From a checkpoint of a small contrastive image-text model.
Model: 7.56M parameters, 48-pixel images, encoder norm layernorm, encoder activation gelu_tanh, encoder layers 12, text encoder norm layernorm, text encoder activation gelu.
Training: soap at rate 0.0011, 8500 steps.
Data: trained on regions of photos with short descriptions (Visual Genome), 101725 training examples.
Rows from block 7 of the image encoder of a small contrastive image-text model, named by matrix and row number. Rows with one number belong to one neuron. Each number is 128 + 24 x the weight over its row's rms, rounded and kept within 0 to 255. All counts start at 0. Numbers have three digits each.
After each neuron's rows are labels from the 100 images, of 14848, where the neuron reaches its highest value: "patch colour" is the nearest of a few named colours to the mean colour under the peak. Only what is clearly more common there than usual is listed. The data: regions of photos with short descriptions (Visual Genome).
# fc1: MLP up (encoder.blocks.7.mlp.fc1.weight, 768x192), inputs 128-191
# fc2: MLP down (encoder.blocks.7.mlp.fc2.weight, 192x768, transposed), outputs 128-191

fc1.545:112149169102135166106146126115125122104150133146136110095139098100102120144115156060149135101095153108117144083153152137147134123162122095148155099141129110150133138140155122148104148136135146
fc2.545:128110153108139084103102148113106134141097121099127149130135154167153129088139084144144183126114120095134140095128095127142099172137125177160121117144131156115125109170115091095115130171133085
patch colour: black

fc1.724:121099133099088125145104134114104129125132139093096125125121141151151086088142172089169119085152112133144157117131090140108154117124144133119114113130140129150125089079128152125149157108180182
fc2.724:139118109182158110152169121135148135137151158094130106146154154146155182158111133121111119146109134136157075115142142138153122120143125126138113133165114113138135122109170107128103151114105115
patch colour: white

fc1.596:044130111159183105144114117114129168158158141115102085124134137104119168139133139139121116152143136115110108125099158176144144146103124128131143124103176104103124113109170139122142206132121102
fc2.596:166134109152136129122105097123116138173131134142093122092144102134100153114143105131118092140146148127112103088123130131104166108168112145082134161100108153086150082144101111126082114124111165
patch colour: black

fc1.537:130145082126121105170138106148106132115128134113131144128149154109124139081132115131095165160087118136129084137121137136106138124113117185172146138107121115107089118071123106153139106135137124
fc2.537:171085129159123120138178130088133146134132130121137139172167119141130130175141122106155162141135122137129140158144154110127118124139105086127118127154139105102107133148144137136127141129106133
patch colour: orange

fc1.524:137154115128112124134099128099090176133129080125165110133125129113150116101117123112122138136120128119096135118142195140122116103092094112133147100132112130127119099119128157115101140119088125
fc2.524:147131116139114154132159122102176165074138096099158121130119166130096135152122133133105100155113100163130131101099055160129148066174133105126112125107121124135144172182123098152097135142147140
patch colour: black

fc1.588:129099138123159137104105152115092148127100119076088121139121154147139093122130130125099164128150153152139134130169124151090092166112143152169138105178139062109136135126103127170093115128089165
fc2.588:100099094142129154115123126078144095088168129144124079172130107114106123154115125102084153138113104113080113164138117100175146141138109154118162132155147154153136153118120081166147124147144109
patch colour: black

fc1.134:113117099117164183171098128094095146110136097123145129129131116161117146109126103127114132104163166098087146113146089144130132145132123116111116109140141137118121177174159116084110126179129141
fc2.134:129146158087144113123111121135142146169136092146096115094108116112150098139134129171115152157112104134121126111115125145092126141133172191095150084133165153139133080128126156125097135130187103
patch colour: black

fc1.735:102133158186142142169110146133097155107137129124135119129134103114116149142087109062136152104133153134163147104137113147126133117142148110140164142102102091155116165110123144097131114148123160
fc2.735:138130105142146127124107172122113176140126081085113147117120108194137086132111134170127113177171137093159147132091088170137097130134105180105127139135115163107132117120155182117101117141168128
patch colour: black

fc1.751:113155110155129126170197124130132110155097144105140136130146143139102180104107126096111124104146171109121090121154109096158135121141115151125108108164128167114124111170118149089136164159124141
fc2.751:128127166118140135120121131149129124111148170161126123154136159098119117128126123164114148116114116128145160173137148100111118152116146142133099151099142137183108121132157149162144092117148137
patch colour: black

fc1.427:101130181135124156154054131139104126112156124160111102137136120123117162128080152098136144100137122119115155052120164119163108101141117116149113099121066087138113130176087117132122115135113161
fc2.427:180144098157118121138156150093139158147081112158117128117113134127102137086115130114144115110101143151116083122148132115115145092091142126105160137129102147114116180126143133132103115091191127
patch colour: cyan

fc1.526:133195114131098159136144152106171085072117160115106097098134133140079103154128143132162128115156115154127096115130124129106106142129148168109136111128136100128108150109162149124130128153107145
fc2.526:071096103138110119076080115115081103127111108133134142181126095130157136124124171091148146152150141121124161116111086120123143138122130133149141127136147161166153141124078117122121127108150087
patch colour: black

fc1.554:104102151086123134136141152138153138143122177131102165160125097125088106111147149116138170101117151118120112129119089120185100140152124104110128093140111145122135090136141124138115161126112151
fc2.554:144143149125146121129096109113106157099153103155123108115136110116113142103128115099146141088188116170185130096163112116126098103126091133090099122160115111130140128121118129154104169105118132
patch colour: black

fc1.93:135089104120105147149114177150134145117124150122147120117142127135144141119153124152149106150104149128131150150106136123161127138183105115100121094098146100094127110149128136163153124082114112
fc2.93:105123118145147147075155137143126146145140099101108159130159117116147114155132075074093126116145084110164134138109112139156097131122139106114143148128105150149164158146153137129150111145149133
patch colour: black

fc1.753:093142114135127130140111156167102177140149134126099156112148121133120141138131088106105142136122108141177137126113118129141155066131122139119115099108111134069129087148160159133124141115093127
fc2.753:166124186143130123133123120098115111142106122094111147136153155120116124139154149185125129129151115140157112156170110118134168128057143091142124129174123134090098117108119093110071113086136114
patch colour: white