From a checkpoint of a small contrastive image-text model: encoder norm layernorm, encoder activation gelu_tanh.
Rows from block 6 of the image encoder of a small contrastive image-text model, named by matrix and row number. Rows with one number belong to one neuron. Each number is 500 + 50 x the weight over its row's rms, rounded and kept within 0 to 999. All counts start at 0. Numbers have three digits each.
After each neuron's rows are labels from the 100 images, of 14848, where the neuron reaches its highest value: "patch colour" is the nearest of a few named colours to the mean colour under the peak. Only what is clearly more common there than usual is listed. The data: regions of photos with short descriptions (Visual Genome). In brackets: how many of the 100.
# fc1: MLP up (encoder.blocks.6.mlp.fc1.weight, 768x192), inputs 0-191
# fc2: MLP down (encoder.blocks.6.mlp.fc2.weight, 192x768, transposed), outputs 0-191

fc1.614:439534538579503544488477415424437620470471456489532536461529511410508535488386495469606521563405466478441566460461438610522518454530510520479414524585547486552433421480475385497432444463448444421486530464427520500514576508464497572482460438530483517448509507524386500430516536521476604493518512568536479475472576556411490496469526489485546571523482462464529493529444426447535604489543391479563417504516469526458495434523542510493489434486548475413531614528461475538495423405595551518460515449510458465521453515422547537448508411471516450510479475504586546478428548471500527511
fc2.614:586553399512412494545513512506454438536415512509504531544457463567486458461462471449443538465463428379551496635473486520498487502510500552472491376556522530434409503392532473483547513516502427475418506638496499512567471562487479402527537583556455586589401450541498480598453405544589499548575522496475464481517500514519575534542561435497510504521503572443519554474553507489455554464474496503512530476465472498524473393428528563545462469523487491552548472471494488483415525574478436534414464429525537553511492516524515479486593434488568405502535547431486542500550476602543554437
patch colour: pink (31)

fc1.755:459518472555480481483541534443496536506487470417499542570439483574469466460447466527571514511449465464493431600465599450455457532470511465402564438521531568555437363499474529449517481618579518445488449548466528480565463543465480544582481497457577517547501472510541495481554518508531476552516548481559551503497542553543406521404484529565457488419557515444406428460493517541519510539502549449436559579583482425502527600475421568603502571530469438492503402473576575488471565506509483496483635376483512547460474469508523417440555547458506480453488485443552575479499512456508506607
fc2.755:525428531535431490502425457503480451475458492520412511454513549507577469477510501560467578576536498549449505527463507505607490587499486506544495553510552501489541534528457476563573529515449500500576430357481483456465547429442496532481519499516432563491609470563513461481496487385538535416510521520528553535542541485453466451533511481408467505566445491502476466510340458497500392500478496524614431484478589550530526407635493459473558476418497538515467535503445501445527523484543519452419532596512444413584581630524457550578459432500572525466471537536485404547479515446520527477
patch colour: black (39)

fc1.552:463472493476454520568446556448455488529462490493555508514397561459531559531491449498405469527458587521570510526537516520456476522605474484515537554550537456537444508453501579413473472480456629510434500498442524459559537500483599480447472474589510594488455550504564447582435494515442449484471551447524445497555493513496466422510539521513560524528476356473469501518536571568510491428471543508505491500548612555453458529498547506448402413546534454569485402516495576597504462416552577457422495572403497476440512472528420496502485547398481408520575596460584468524543580517535518490
fc2.552:465479623481534507479546403525584466494509423535531551503517384529468494431473548450437531462470493473511459465562451440475483473502542602478458447559464525499526457410482469517462463546498411439561448459505477580470504447519507606475566446546579516550415520510458452534510599523528567504556544434507478511418470442473461433450563561469451492493503470498488558570401464520435390455413589382498576480564464480480420422472434536491473507595486474586578602553478477573520577446471522495550487483494494522481577520603459458482510559465592471561511513550503523492460491581499527467
patch colour: white (31)

fc1.442:560616509488529488395464509550502553523528454450508485477491627497459449493514529442474449554497489512469495448477498527504517542509592504523545509529524426575439507524502522473633466567534522468516450563438474546469387515485519542546413467436482415396510446507522507385468480480505517459605536528463484560567496536454487516461502533545487520475588480570510446484537586584542563447588420496492441597508535525521514487553538536509516537400567464543491475576512469605461540449530528581503448478425586515473524452446402517470492624384520467507466555519499552548438396520485427426
fc2.442:357520493450508528554518495485581490438458525488558560475483567427651470459358470459449519534525485479571545428509520460518509456506471553536463450524502464528506455529541537500537472544525418573501514461479512602541498485507429499515466533502437546437506484481483592501549536498461456543434501508453377490427518394474456509430492473479509430539437483483605433503519568504443485521464372445543510494497504481417506435517477531582573634541483583442527541506511459468582512548547472486489463488510489493650471512477483577540511382525563503484514503487449549467472562503371530417
patch colour: brown (63)

fc1.380:428479446536505546494468499473494544493575493389452479493569455458484505523465497620498553492570504511492532464562469526590505518487490405541443455469467584466442443620455461507417514483497552506541401572467452506454429484509518557540483574514500452582465603471443500453535514485428476614546482424487512527566609581567467429508517535423422513597476467473575425497469490423458524512468544517542482608500513497519475485571460551479493499453393556523472487514502528489543513444510494527542598540422543479435446558523447390497497462481466465432479423552508434553605370500460471542
fc2.380:636418567540499514457557557493551490549441449650511421464515443499505488409563621427503480507472459494511444499448509512492548503499545493487547471545541570560547567453472478449468487603485389447470520510577572418458504482491487491389568535456504480479430425478526463458439548482551471407535477508571585554525502522500413539452442544555514500562534478568524478494561476544444416519434469442399548544524501506476493563468545511538534388539553469522404598475493519462486490440538480471522508493413491495610410503504485496546547549508559536433403547491459531502517593492493493443
patch colour: black (38)

fc1.341:558558424462533519574514514507469514544481519444567415568481570509462500516518543619467526521575602471467535523543418524454515431572504539554426544457545525476435527570460526462511581409454531485577522427590504544454433578457588489507488613531477494505513482434524591426564573516449475511499488580477597527460488491470545491490500400568457460530409435378506492504496492419533518569438413485519520482545387460494512457524553564462500505404487612500498476476540501438465494434509558426404511498516517453447473531502527600468491513553572476437440475456436511464525478502441581507
fc2.341:425517531456542521476479427414496487516426479453464556478473452459525567468526530561461555489467513458525528411534539487552484440491404450592432489535455554482451486454503410454383519537482517569603479553479500457443553483542446445456493488448427568447377534555419470524542618493474471482481473502489461389514544452507459508504588499513472483492584534535565469487478385499421505453506569394465491459558546442506535507518471508524436526524477530469501496489502513539482549491481523498557455473559475466478472374556370509511612503453389584552513490559578604509386469495488451566
patch colour: grey (62)

fc1.715:536574482532488648467537484454383439602442549462409416496524435474544510433499477474428535573494481565510430479498530440525548531459457474530515553498557498486471389474427535476519471499565523597474500468462469513557463504473499485466483500560508505508499515450482442534554507542445540502461483453531517501454456521524552513573487455483461529531474513576530451604613466524561492521532516488473473536573461528456586535543437551533394494466541520537384453570553462457558509391401535462523474487346505468495528477503598568566503546511496457517539485475531469539534537381672487550
fc2.715:416440515479448528526478517450553507497682498487438530544595534504472419550532526532530487498497477445547518420462498505436504554505499572477439465483444434518531558377468478587524517542348576521511565513528482519438505478424472491499457495419501516415465516547493498467464475455519451484530554563466511489486571505444514549518405437540462558547474416443405460489463532481427437516390470594556563512435445501446572438447488519491473542519495479586609514493448490499488503504523463543527469564574522573372606445532446439541525472477525512437526531415464505466418494483529574563
patch colour: black (28)

fc1.703:530543543540533502431570453558473509451494537449462422571484594495559567501523499526494417538400503553636459513438501460538488588571533518496446477555361539429591567513590449540504552503455491536470456502503520506535458479568453512557562543487628443471450502562554515525583514527448498458447517540468529511498506517489559505532533482510525521473549526559480485520454486574489427445432454391392535453478489484544550460430543469522462454468454517542466459516511494508563458466462543438567489464531548422505513552489538545463583615467541376613441519464475628555434563534555496545
fc2.703:406484489509486511446537505464499586589471495493501504489532539481454477539587548453508522430540477459504459405504571544402570518461402431561603455464494509523413499410460603522433505570507476403410565548450533601528568514445567494534466447598600546447503586498462518546508487442482569572494547466550556540528529490503476513519425450493459492565562438533504608594499540423522478537465476533534563422541437556538436554509591497494493534440561485533518570515427462483458444490520466480543516534523444569504463518413543470534494516467523491517497550337495475438515506477473419568
patch colour: black (31)

fc1.421:550473479519475540520493463471478470456537496493496591529445442576486494531474408449557488559509525438451465552495493520431584519439509516513480580539511449512439520422467355390452540563487474525528547535515492453484452395496437509526587498425461542506497507586469468520461513546554477538484407627507496527453422476497493483495485549567563519530508473571548624474464393509530526457431539432477483458445526509560484518490496524474477522541539464474449470504433523435457539576480376539521526533408490459441496550452390495482619557506475570489566522419423459523463362460376464538
fc2.421:448506472513535413463575503442580505586419517517487489540521503470500502434493578526504608563589442554497455516491509474507532444460447456523507518454488472539508517567526588540442489499508563450482407516423504463546483615465549526431452502509531500459478455472510513429543481588438506417436538341505501458499509521523566540454554403433473437454519491495482463564521501405410573493541509551494501519502625473429569478515530426464485543469518574560577548639597492502476499490454554556525481474590496485480517430597608493479400555523542460457477424469514508543535523507604474472
patch colour: pink (29)

fc1.577:485484445532544570478493532448481461450504476383468464535479522544495498543535606480414576548515609562532568439494496516509487546426505488475463559487483461572509413531539542467473472485515420440459403552502553439478516458539454592528498536398484532574514559476530535555536524469506483517399444478415597474557426485523510500512436502525496560454477503586513492509575498457525501511524503575399541480614586434544591544559521551532455482495562517439509484524456475432406599512534422446547537470453511484467530410487580529485469587545464562405483467519408573447440627444460476496
fc2.577:533468499517427536562627497525475502542583442560509486478473490465578452439455503527453464626534479408402548587449516481488464518575497463509569550428552494557507462456509556524481553488547530526494563500424479507513557523503535522453559493500523383446456448621503427424411494517532540568480595575467383523453534533585431496449494445542458506463474459514478443426425495501473563551475460492478394493474501511534485454532535444451485541580500477559554515512478596566415517472446517487568504510526435535431534496511509454535622448432456425462482579560606504528458478507548408454
patch colour: black (37)

fc1.743:482493494504543480552551516496557545413483380487469469514492389495444472457466435510486466519542527507452513504456442517589488483476465432412419463567442422441517528541477509521521479472561565502450435450448493528469536556392424594481491506523386492656430545428419434560549486517537474603435511487453599525445466490482447501558404538516579486575599537548535533441436453457456572545515536501461494557444513530543521542417476502422509472515516474572540553445451431529488454528451471532467505618546496506503471522536477421518462444437473535491536482518443460555600430565567489552
fc2.743:535428575451516531562569530445573534517585478444493479428428402437539552504451538487394496468443497410468435509429485584401549466474499532523432537444527474557464425508458574533543445499449472475471532453462526552497474413435474468582558500478445502428582562451505510541544471433370521502489531513427453530513527467525590437502504559579528485494446467543594496557481542543470480460549574482447619562467497541494521569561476509668531519428435602496494473534422433489549520533544484445434433534519545559493505465534522544601424543475530492561540519535495516510514464468509453513
patch colour: black (28)

fc1.139:482497532578565571464526592615561468457396517544438466579463526434481539507558524503536469490441558546419549519477503511554624505516598495574604555545584494559545496549454507544521568411547494445520526559521410502550548511465535437543472419500552427450447480525475498459507548473458454483463497582482513473517551516476499478462449470562487474530483518517452508475540538472443599498538445555502566436435506496500439436501551539577434514497488496439516535538401530477434459390405595591488524530425539441467526590456443437538518529553441391577537478495444502587532588469476485497
fc2.139:464476484584373461483498490482487483496620522499539551531457516469482479638422460462458540537555417424486465522485573496491451413462550484488398440468547559480424446491510463518532496564511528520486571566531517482494393480533519469600541566504433450402494521531572464489505453539487543606451446536519517465475501508418532561499469526499479489528469580424377497519397516391458445459449535548474475558423512476521564478575499582503506511492547497506522591400539506467525579412483483462521435503587555452581457541468428410488489534438577582450495546454477481428480452555478514477
patch colour: brown (60)

fc1.382:464551592488548472584486456492519564479579496395464535558525527420522520485588514520526543462472480437568445433519430480488526485451506466477492416396592544508507479477557479387485530548494474408511486562438547518585464481559488472485562469520534529553539519472508498503534469469469463499442474586574534494463488494584596472526419522469526616506566528466488496590535428492400652550524458516547507437421576412605384475418485474439508461481466446518600502547487581485467481418484458482482472549506530401555557544488506492543484471496366493495516467502509483458524465516515402534
fc2.382:482544405559531459522463514539450376499437594451613482422484398504498449475493500493441455485508521497497441511439521618448541550438574599499587480511424512466492477491451534483482465480522581567520546473517484444491455534477519478521506542480486529530518477509475530519480503488540444364379498527478526433568485527507436484591522513530482430462547545473455583519482485467510550464457516465485528456604481594486480480509565506539530502456569630569401472648444483534572534398599475455425513530479494491482458556431513493488558526531443493484436547505622549492523579439566510549
patch colour: black (31)

fc1.190:548464540527509561533525473557493541514437592410509464561502487451526577546552553501631420484462487546464474532426411552485636489578498619541532533512487459551480451505424550474446462380471443329469543506511391456448566482581489463495537491451468445530420583490491509419436517535530561558516476516527463529517454461417507475548481477454587531506505514518530502441488405411525542519438478469531453447549475463536449514419482470551484472523577477525449431521535497524508433528486476468456525438453485470437560501473482524566478542576427481503541363507431499564553488470544497577
fc2.190:486471472462474469403506541491503506500431459502545504392454495589569453543436413490494543411522461456556512498551566490454367455513480470581552476508553572506479488543575403437593543625551553494463454478419539506522564519510484492572589489593522501448513467494543568505532457503559594517527538512565599450423524563499580538460522517461449545527568544579487538550510463520511456543578551539434539539548490499452472511498520557498446603503461553474484481462449481506366480385528554463551448652439533497461537503464528448434531494452547470461474517455517533523451457446497507417
patch colour: white (27)