python train.py --encoder_norm="layernorm" --text_encoder_head_dim=48 --text_encoder_dropout=0.1 --one_sided=false --ema_decay=0.995 --max_steps=8500 --epochs=21.4 --adamw_weight_decay_other_params=0
Rows from block 9 of the text encoder of a small contrastive image-text model, named by matrix and row number. Rows with one number belong to one neuron. Each number is 128 + 24 x the weight over its row's rms, rounded and kept within 0 to 255. All counts start at 0. Numbers have three digits each.
Before each neuron's rows are labels from the 100 texts, of 14848, where the neuron reaches its highest value: "fires on" is the input token at the peak. Only what is clearly more common there than usual is listed. The data: regions of photos with short descriptions (Visual Genome). In brackets: how many of the 100.
# fc1: MLP up (text_encoder.blocks.9.mlp.fc1.weight, 768x128), inputs 0-63
# fc2: MLP down (text_encoder.blocks.9.mlp.fc2.weight, 128x768, transposed), outputs 0-63

fires on: "yellow" (20); "is" (9); "grass" (8)
fc1.321:146094093122086075174129184093109138131131113161166132125152102112139147116116100150094097132083129104118106172128121115106098121123109127164135111128122101091165116127107107132111155139124139
fc2.321:140136116124157142126141095116118151142126125119138118116106137136138088109192150066130157083122138126109144109126117145180135112154174164090141141152100138163083125118149127101146124181137121

fires on: "on" (10)
fc1.500:122153121087092102132143148100127109145102139156123109107132097116107114146115172178136160136159104149091110122144170156118133153134147134110121109122104105125111117169154129120157086156110116
fc2.500:131126125101136165095125119124144107163164117091093132090177134167124122107145146085117145097131141139129093160133150150140138084138144092076131121107116127149122100124169144133132159124169139

fires on: "snow" (8); "motorcycle" (7)
fc1.70:155145127085147137114107136145093116105086119120143130073146139140105157123169099108114136125154102125127122080126103094135130092157097124119142082121131142128087120124143146169128122140116124
fc2.70:111160096104112124127124148097114107088116116094156163128103111189109135074074135162153158122087134173134135139164167130149149148181115156180136137117144122135126148142124103135118113101097129

fires on: "yellow" (8); "in" (7)
fc1.111:121114112157137145116108157139137084082148169098101110095102139167148158150131211128149144156132086117144126137117131113109169096162110100137159136127116094107148123153103150161143133175137136
fc2.111:140127095141156150156130130100114186116127190127136111161085154139113148132100106155123116144115193153093102093146124127127175128111120149120082135154162171123116157137136120110141137144106133

fires on: "shirt" (15); "is" (8)
fc1.579:087123089121150158103140094112157126149129100109156160115125139121150126102149092148143139141154107110154148106149106111176168123116091145126155127103138143148137118120117146130125172140146136
fc2.579:155165106137120154086147135145121137105121122121157107128107116124113072130126171107154143129122157129108146129105123139134146204146144153139112087095161108134103167133151095114126148061128117

fires on: "the" (11); "sky" (7)
fc1.299:101141108114108157134137110092134088107121143126105152146139097151147121136124162145177120115102070128110135122136095126126145129135119102129107160108105137111163185134124162157087104126104136
fc2.299:106149172132168096135119129131148152159114121136128117132112182112141108142135106110132139144161078146137079130172151137097161170140140131157148089151129125121091108133151113114132158093131157

fires on: "on" (18); "of" (8); "is" (7)
fc1.349:126131120080135110094160159128151102122128139147150134098117099140120130126182159114088135139171144063100160127146109121119110138089119105100108165077123114113158101175128132108142149105123124
fc2.349:095114126113091138141149152131109113116153123093088109108122119111118127147146128169114115156110141140121103166142120104129123137126142126115151158118156087117105169114119122123160153173127173

fires on: "a" (14); "his" (10)
fc1.63:118107139123101150166155119136162146162107094131134167118076159140142127096112142166115130141119178124125125070120138119120115106116151152137130114141171079127141151099163175089118132120147098
fc2.63:116149102131138095088130150138093118080102143113094114149163077154123122137143101078132150110093095122113093186130107146164161141122119085154119149144097171145152121188098096141134165131130123

fires on: "yellow" (7)
fc1.592:135122136123110121092147126137128079136142118091114120109091174164114129136106105171113114102146127120116190100103169125128155127107124163108135159161115154162118148108071121126141197109155117
fc2.592:135098138160121115134148143129167114074129135107150130149124120132109125108114148075178088141121119092151101112115135100139108120117111100149132142173134102146170073168141126131149132145146166

fires on: "the" (13); "in" (9)
fc1.399:131130074104095156104127141113127112107124094109182177122146128161143121129135132180121154139114099136158125151104111106112095094117152103128144099126091116132153125094106165122143163174129141
fc2.399:071082137154131110148118135151096129117132141128114077157119149120130142160150138083115132098159172109120097084137134161102147183145133096164126122137150147139113121142140125139114130121105179

fires on: "yellow" (24)
fc1.72:148117131107161156145103106116134125161098178190107137114109142086125096161106134118121123115080113139068138116160092126148112092130092130128160116179130102154128167088147140128153084164129140
fc2.72:135135128137112177146124155095113122142137099169213105132120133149135144151129123131136135145116160121098146115087172148117136154125147112137135107083116165145132142118124123120084126125141152

fires on: "snow" (8); "orange" (7)
fc1.390:072088137117144142141150112074121141144104107091123143129137117153121111086101096126136082115122107137130136116108111116114098099142121133159154156137136108070139137081167123161101134158124146
fc2.390:150147151135138105096103149144135119084144141094139176154123163130111138131152132107100177136141135142135087123125130153127148104105145104091138108141117105155131134143123134114133097110076144

fires on: "a" (13); "yellow" (8); "brown" (7)
fc1.259:097133134097174093124144124082071094123110132097105125115140102109119132161111146128119106141114091122116115080132120179159148094088184115124133135121140114136144124101158127132138174172159148
fc2.259:114111119082129122126126128107168125124131121123103162121173116159133098090152113080148117128154124149127112143139142111100073132098147110159161119119104134140115122140126123087139122160127140

fires on: "snow" (7)
fc1.580:128133135146164118156140139106152074100059083121109150075132143119097117119139154108104143123146102110152144090108140138138138135129138141122149085118143135151162164122125136105134088149144103
fc2.580:136107127152152102139125103125110150095132113141149115169077136166148151147117117129126148110113125116139114153154131195095147115072074106125118174148101131132116111109134133146179112078122129

fires on: "suit" (13); "man" (11)
fc1.137:093102104152152105093157118143106118127115173126134133123096132146114092137104109110140145095149140168125138115131141092162122093079184116167157134144137101126166113178130154124099110110120117
fc2.137:128138148111164113135187131084088144125115087143139152154160106130177143147124139128125112113133113090132145134158141166118144159154166122116115112068079131133142136178161144107127146125115130

fires on: "on" (12); "the" (11)
fc1.130:096102102129143144121055100100118164146107142133097121130110139104124169140128106115140119134120139149117109097153156160160108129129178081125109125116103154117142131095133149145088126116151124
fc2.130:128133116095132090142152150128149097136142138107130115160144126133128135119113092119137097129113125107132085140110090099112131143155095115114121142158141071153112091160120061092144129142097137

fires on: "shirt" (11); "girl" (9)
fc1.487:083159109140093116072140133175136147134096164103127118145094110120125113139130122114124151127152144106144140124110098144139175108158089128146181145138141168158092092161124154148119183117123137
fc2.487:140121128098148159158157151107123105097168113119152136145157095113126128146100171093145093126115101132095118143144148143091123160114127134123110152115118120112110119135112117118129089094125096

fires on: "<end>" (30)
fc1.258:092129162117196150160096094101114118109159139121112128146145190147135105142132113127134140148115119099113148153127110164118102135150120102133103123103086094142159125150144134140126114127142070
fc2.258:131162152131149124095110130118117150100104173156106147154086104121108145115123122117108106092099138122175110096123155118120170075160132148095163136116132104120123125181122113177142102139145110

fires on: "white" (12)
fc1.46:133112184075130153127121123128136111159140154116136124157122144157135122158117135155144135100092136107104109099174143117121183121128135125099137064166123146141148129102108104126134136113129102
fc2.46:114156117152141112103177140165143121121137150123132155139121128080076142109085128127108134139140163184166151121121127101120084134088127067145098138085138069104156116115154152141105099136150134

fires on: "white" (16); "ground" (7)
fc1.449:150122121156154165111140137121131113111116140153120130136062112104145112090103162144126103146131186140087121102083139120109153148133079117125137147139097103124109099175178113106160155171098156
fc2.449:101132135145094109130099172142161130137147117104115131123151105092154131164095099132114162119132124143133125122132107126138107098096137132076098092107104125147085147144077146125082083122145139

fires on: "snow" (11)
fc1.165:173146133110096184138189142126161151115158124124143158158128115106115126117133109163145127120136130174106116133133139140116119153094110124140170140159146129132130117098145097072103139056113099
fc2.165:097101171125148137063083105144099111137128133133106124122135129114167127097148167153134113124093105106137153096125135097096127102127105135171157142117120151129122094128104152173176156160143125

fires on: "<end>" (40)
fc1.591:128185144135138167082134126121138133144114174102130081143137121183106071119115124120124097111121138096113120118124121091111170161121166128111131126113124121144184119134093130131143153143046145
fc2.591:100116156103112123126171125118120131112111151135164147128148093065117161178114107112132123154123101152154113145123112112179108136156123140111100145079143127115084159102117133134144176112136140

fires on: "yellow" (7)
fc1.673:128121117105126144113120158150106121094139112111101089163142158126124122139102161145168146155104115130130074136111129126124158174134138125120134096134121138141126159167138121082164188149153155
fc2.673:141130149132107104141139065129112138143128160152168144101084131165183115144152115123095119106153152117154131117159155100134093129099082141154107139140103142135148135120116134152105112160110174

fires on: "white" (15); "on" (13)
fc1.423:146112114136128145073075114130127112093125150146073084105055132145141123083112133123094138112129124102122111111123138108098107150144171110128194108182141123149168136167153113127157147102133136
fc2.423:103111134111120111096126143134117116124160142156146174151151141112086140156127139115131132132143162147142174099128126124119140152104107127145106132086128113143134135106091133095113133170100129

fires on: "white" (19); "is" (7)
fc1.313:140138175127143112142110127123108115103104135093112137101125111144105165101152113133084121105113156078147099094094150099105114145143110111075116148136120134156102157139164128162147134168143116
fc2.313:097149092129107140153128171097149124123132124155125115130112152156127125135147112139188150144138130177142177148128121128127098160126155137134136145109136171161131117105124153115130146107144206

fires on: "snow" (8); "on" (7)
fc1.73:126143143062142146135155144080102139135147122161129117103092164131128128145099129132076104124116126127158095153128119128161114167091137164126104129161127109131114088123171122163088125129152109
fc2.73:102128115173133156115117141137149119131136161133122158146140163095134114139118140125148121099130158156118135137160069132122149114171140121107154104144103126155093130135159138134106084137102122

fires on: "on" (18); "of" (8)
fc1.625:122150136139150123144145091112124119131173077138101132124102101074151145128138133135127102135114118125167134094130131124081109141123142163099135091117102151106093165120132137094108171128094168
fc2.625:166147110177101150114100153083117095164133153186104154127115144153136109172164141153129153127143155105116126119170159143132122121149127101123129189146140133112134166135096133151095146135145093

fires on: "the" (16); "color" (8)
fc1.523:120129134083141094132131094158145125164156087119086144156146144128140166099122117153125100148122095146122133076108108137112091092099098162126151113099136164149129127132119146149144123116105127
fc2.523:125163107109087169130130104137094101117098164166166131100137146106114061117115073098115095091137133132120128125103110138094124137100157134150091122134137105097112112146122130103108135141142130

fires on: "shirt" (9); "is" (8)
fc1.652:125129081146112165139111150137110113092123130108144135136092182151116153132139104140136133154162120140098152121081121095150150107151114109151153127124174111135102133107133121119134118123126168
fc2.652:122198179128158131135111151145153138134135141135118117123159092069127107112134133113134139193100154110145089139115152115135094141128116133150118103158129089099097091136129128138128127105148113

fires on: "the" (12); "is" (9); "and" (8); "white" (7)
fc1.266:129105125099149135089102141119152119117147135182097110148120159161095144130128169144140110145088109099137171133172105114140120130145095146131124106134102106129106123131129122089164129147097152
fc2.266:130128136154140120193145121145169116152106141106149124135116116108169098130100087115123148079158146179142099089085127123084163111114182094122155146154128162135152141141143138148152129113144124

fires on: "the" (17); "blue" (10)
fc1.600:171114096150090131128129095161130084138086141149153149105117143137124084164121111153143105125119110122129123162088147141137177154161138117145094111112074166117120139119120135138137140097147112
fc2.600:158162107119114129110141151138135177142196129143085138170162091119149141128135123128118129113127135155141118139140107105162120134120120110107164136089173109119159109079138113111127125140117148

fires on: "white" (13); "this" (7)
fc1.392:112103131133127141093133137115162113158148133147103172102165130102132110166109133145123159110208143117163122125108117121125105141122124083098162101138135113136147104099124133113138114146139135
fc2.392:152106123109166129149121129112112076089112103132134136178103148123089123083140151112154090115094113159115116105100101114110132082145074147139151113159117130145117108153127130104144131107133116

fires on: "yellow" (9)
fc1.38:118147088152087114111128110157104116153118179148106120156118116150104127089096130139112114132074131126196144110119136076108131140114121104121146089177103144157139118145124136103133135168127132
fc2.38:111181155108124097134096154140132131100127113119127105093113108096112124171175118128154100139131152097110118094126143144124142148139119073107155098101122114097108140143090174178140129134093128

fires on: "shirt" (16); "of" (13); "wearing" (9)
fc1.120:106156167149087137123133132101180106119095086093113107109119107114137135111129125143161165133139165112152109113139146151114123127112112123154060092148164141120168090126074105158128169129117147
fc2.120:141107110072135121149115141132118085100134130143123148131140118154159157154129149132095103165116108112086152144089147083139133123120140121115142116125111109091117154106169164153120089138128178

fires on: "the" (11)
fc1.544:063153146147109130115118117124135142119129114130117161097116121081105150096174119152099132124123168132116130135151123152131133081119123089160143135190084171086129152125159147135158116134127161
fc2.544:174118155129142093185176125132116083121115194136128135134119089133109123127110155130136076132119101142150142104122172108111116132111133139145093131108114134125135100136119126102137155151135148

fires on: "white" (12); "and" (9)
fc1.391:101111126153132112187141105125089070167131121114119196135145137130092109112160139145136141079146126095131093083100139123138138125116140081161165129118115132123133159108136149109107139105165129
fc2.391:127125137096111121104114117155115115121155129130117106167132141167115098115188156161119123174147115120140182135107118131150124147133069077111124126085172165139098127075129139146124130138162097

fires on: "white" (8)
fc1.190:158134101118116126165140167146123109085108151116103119128148119153124135145143137149117167107151145118130157073139164108146156149130144117121144112107172141132135129170113102141118145094148085
fc2.190:123115170135127114122103127096134155088142125136168112124136124146110123100084122138150116168146154140109145152150138123130114139139112147122149117120137191125127115120147115130124150169100183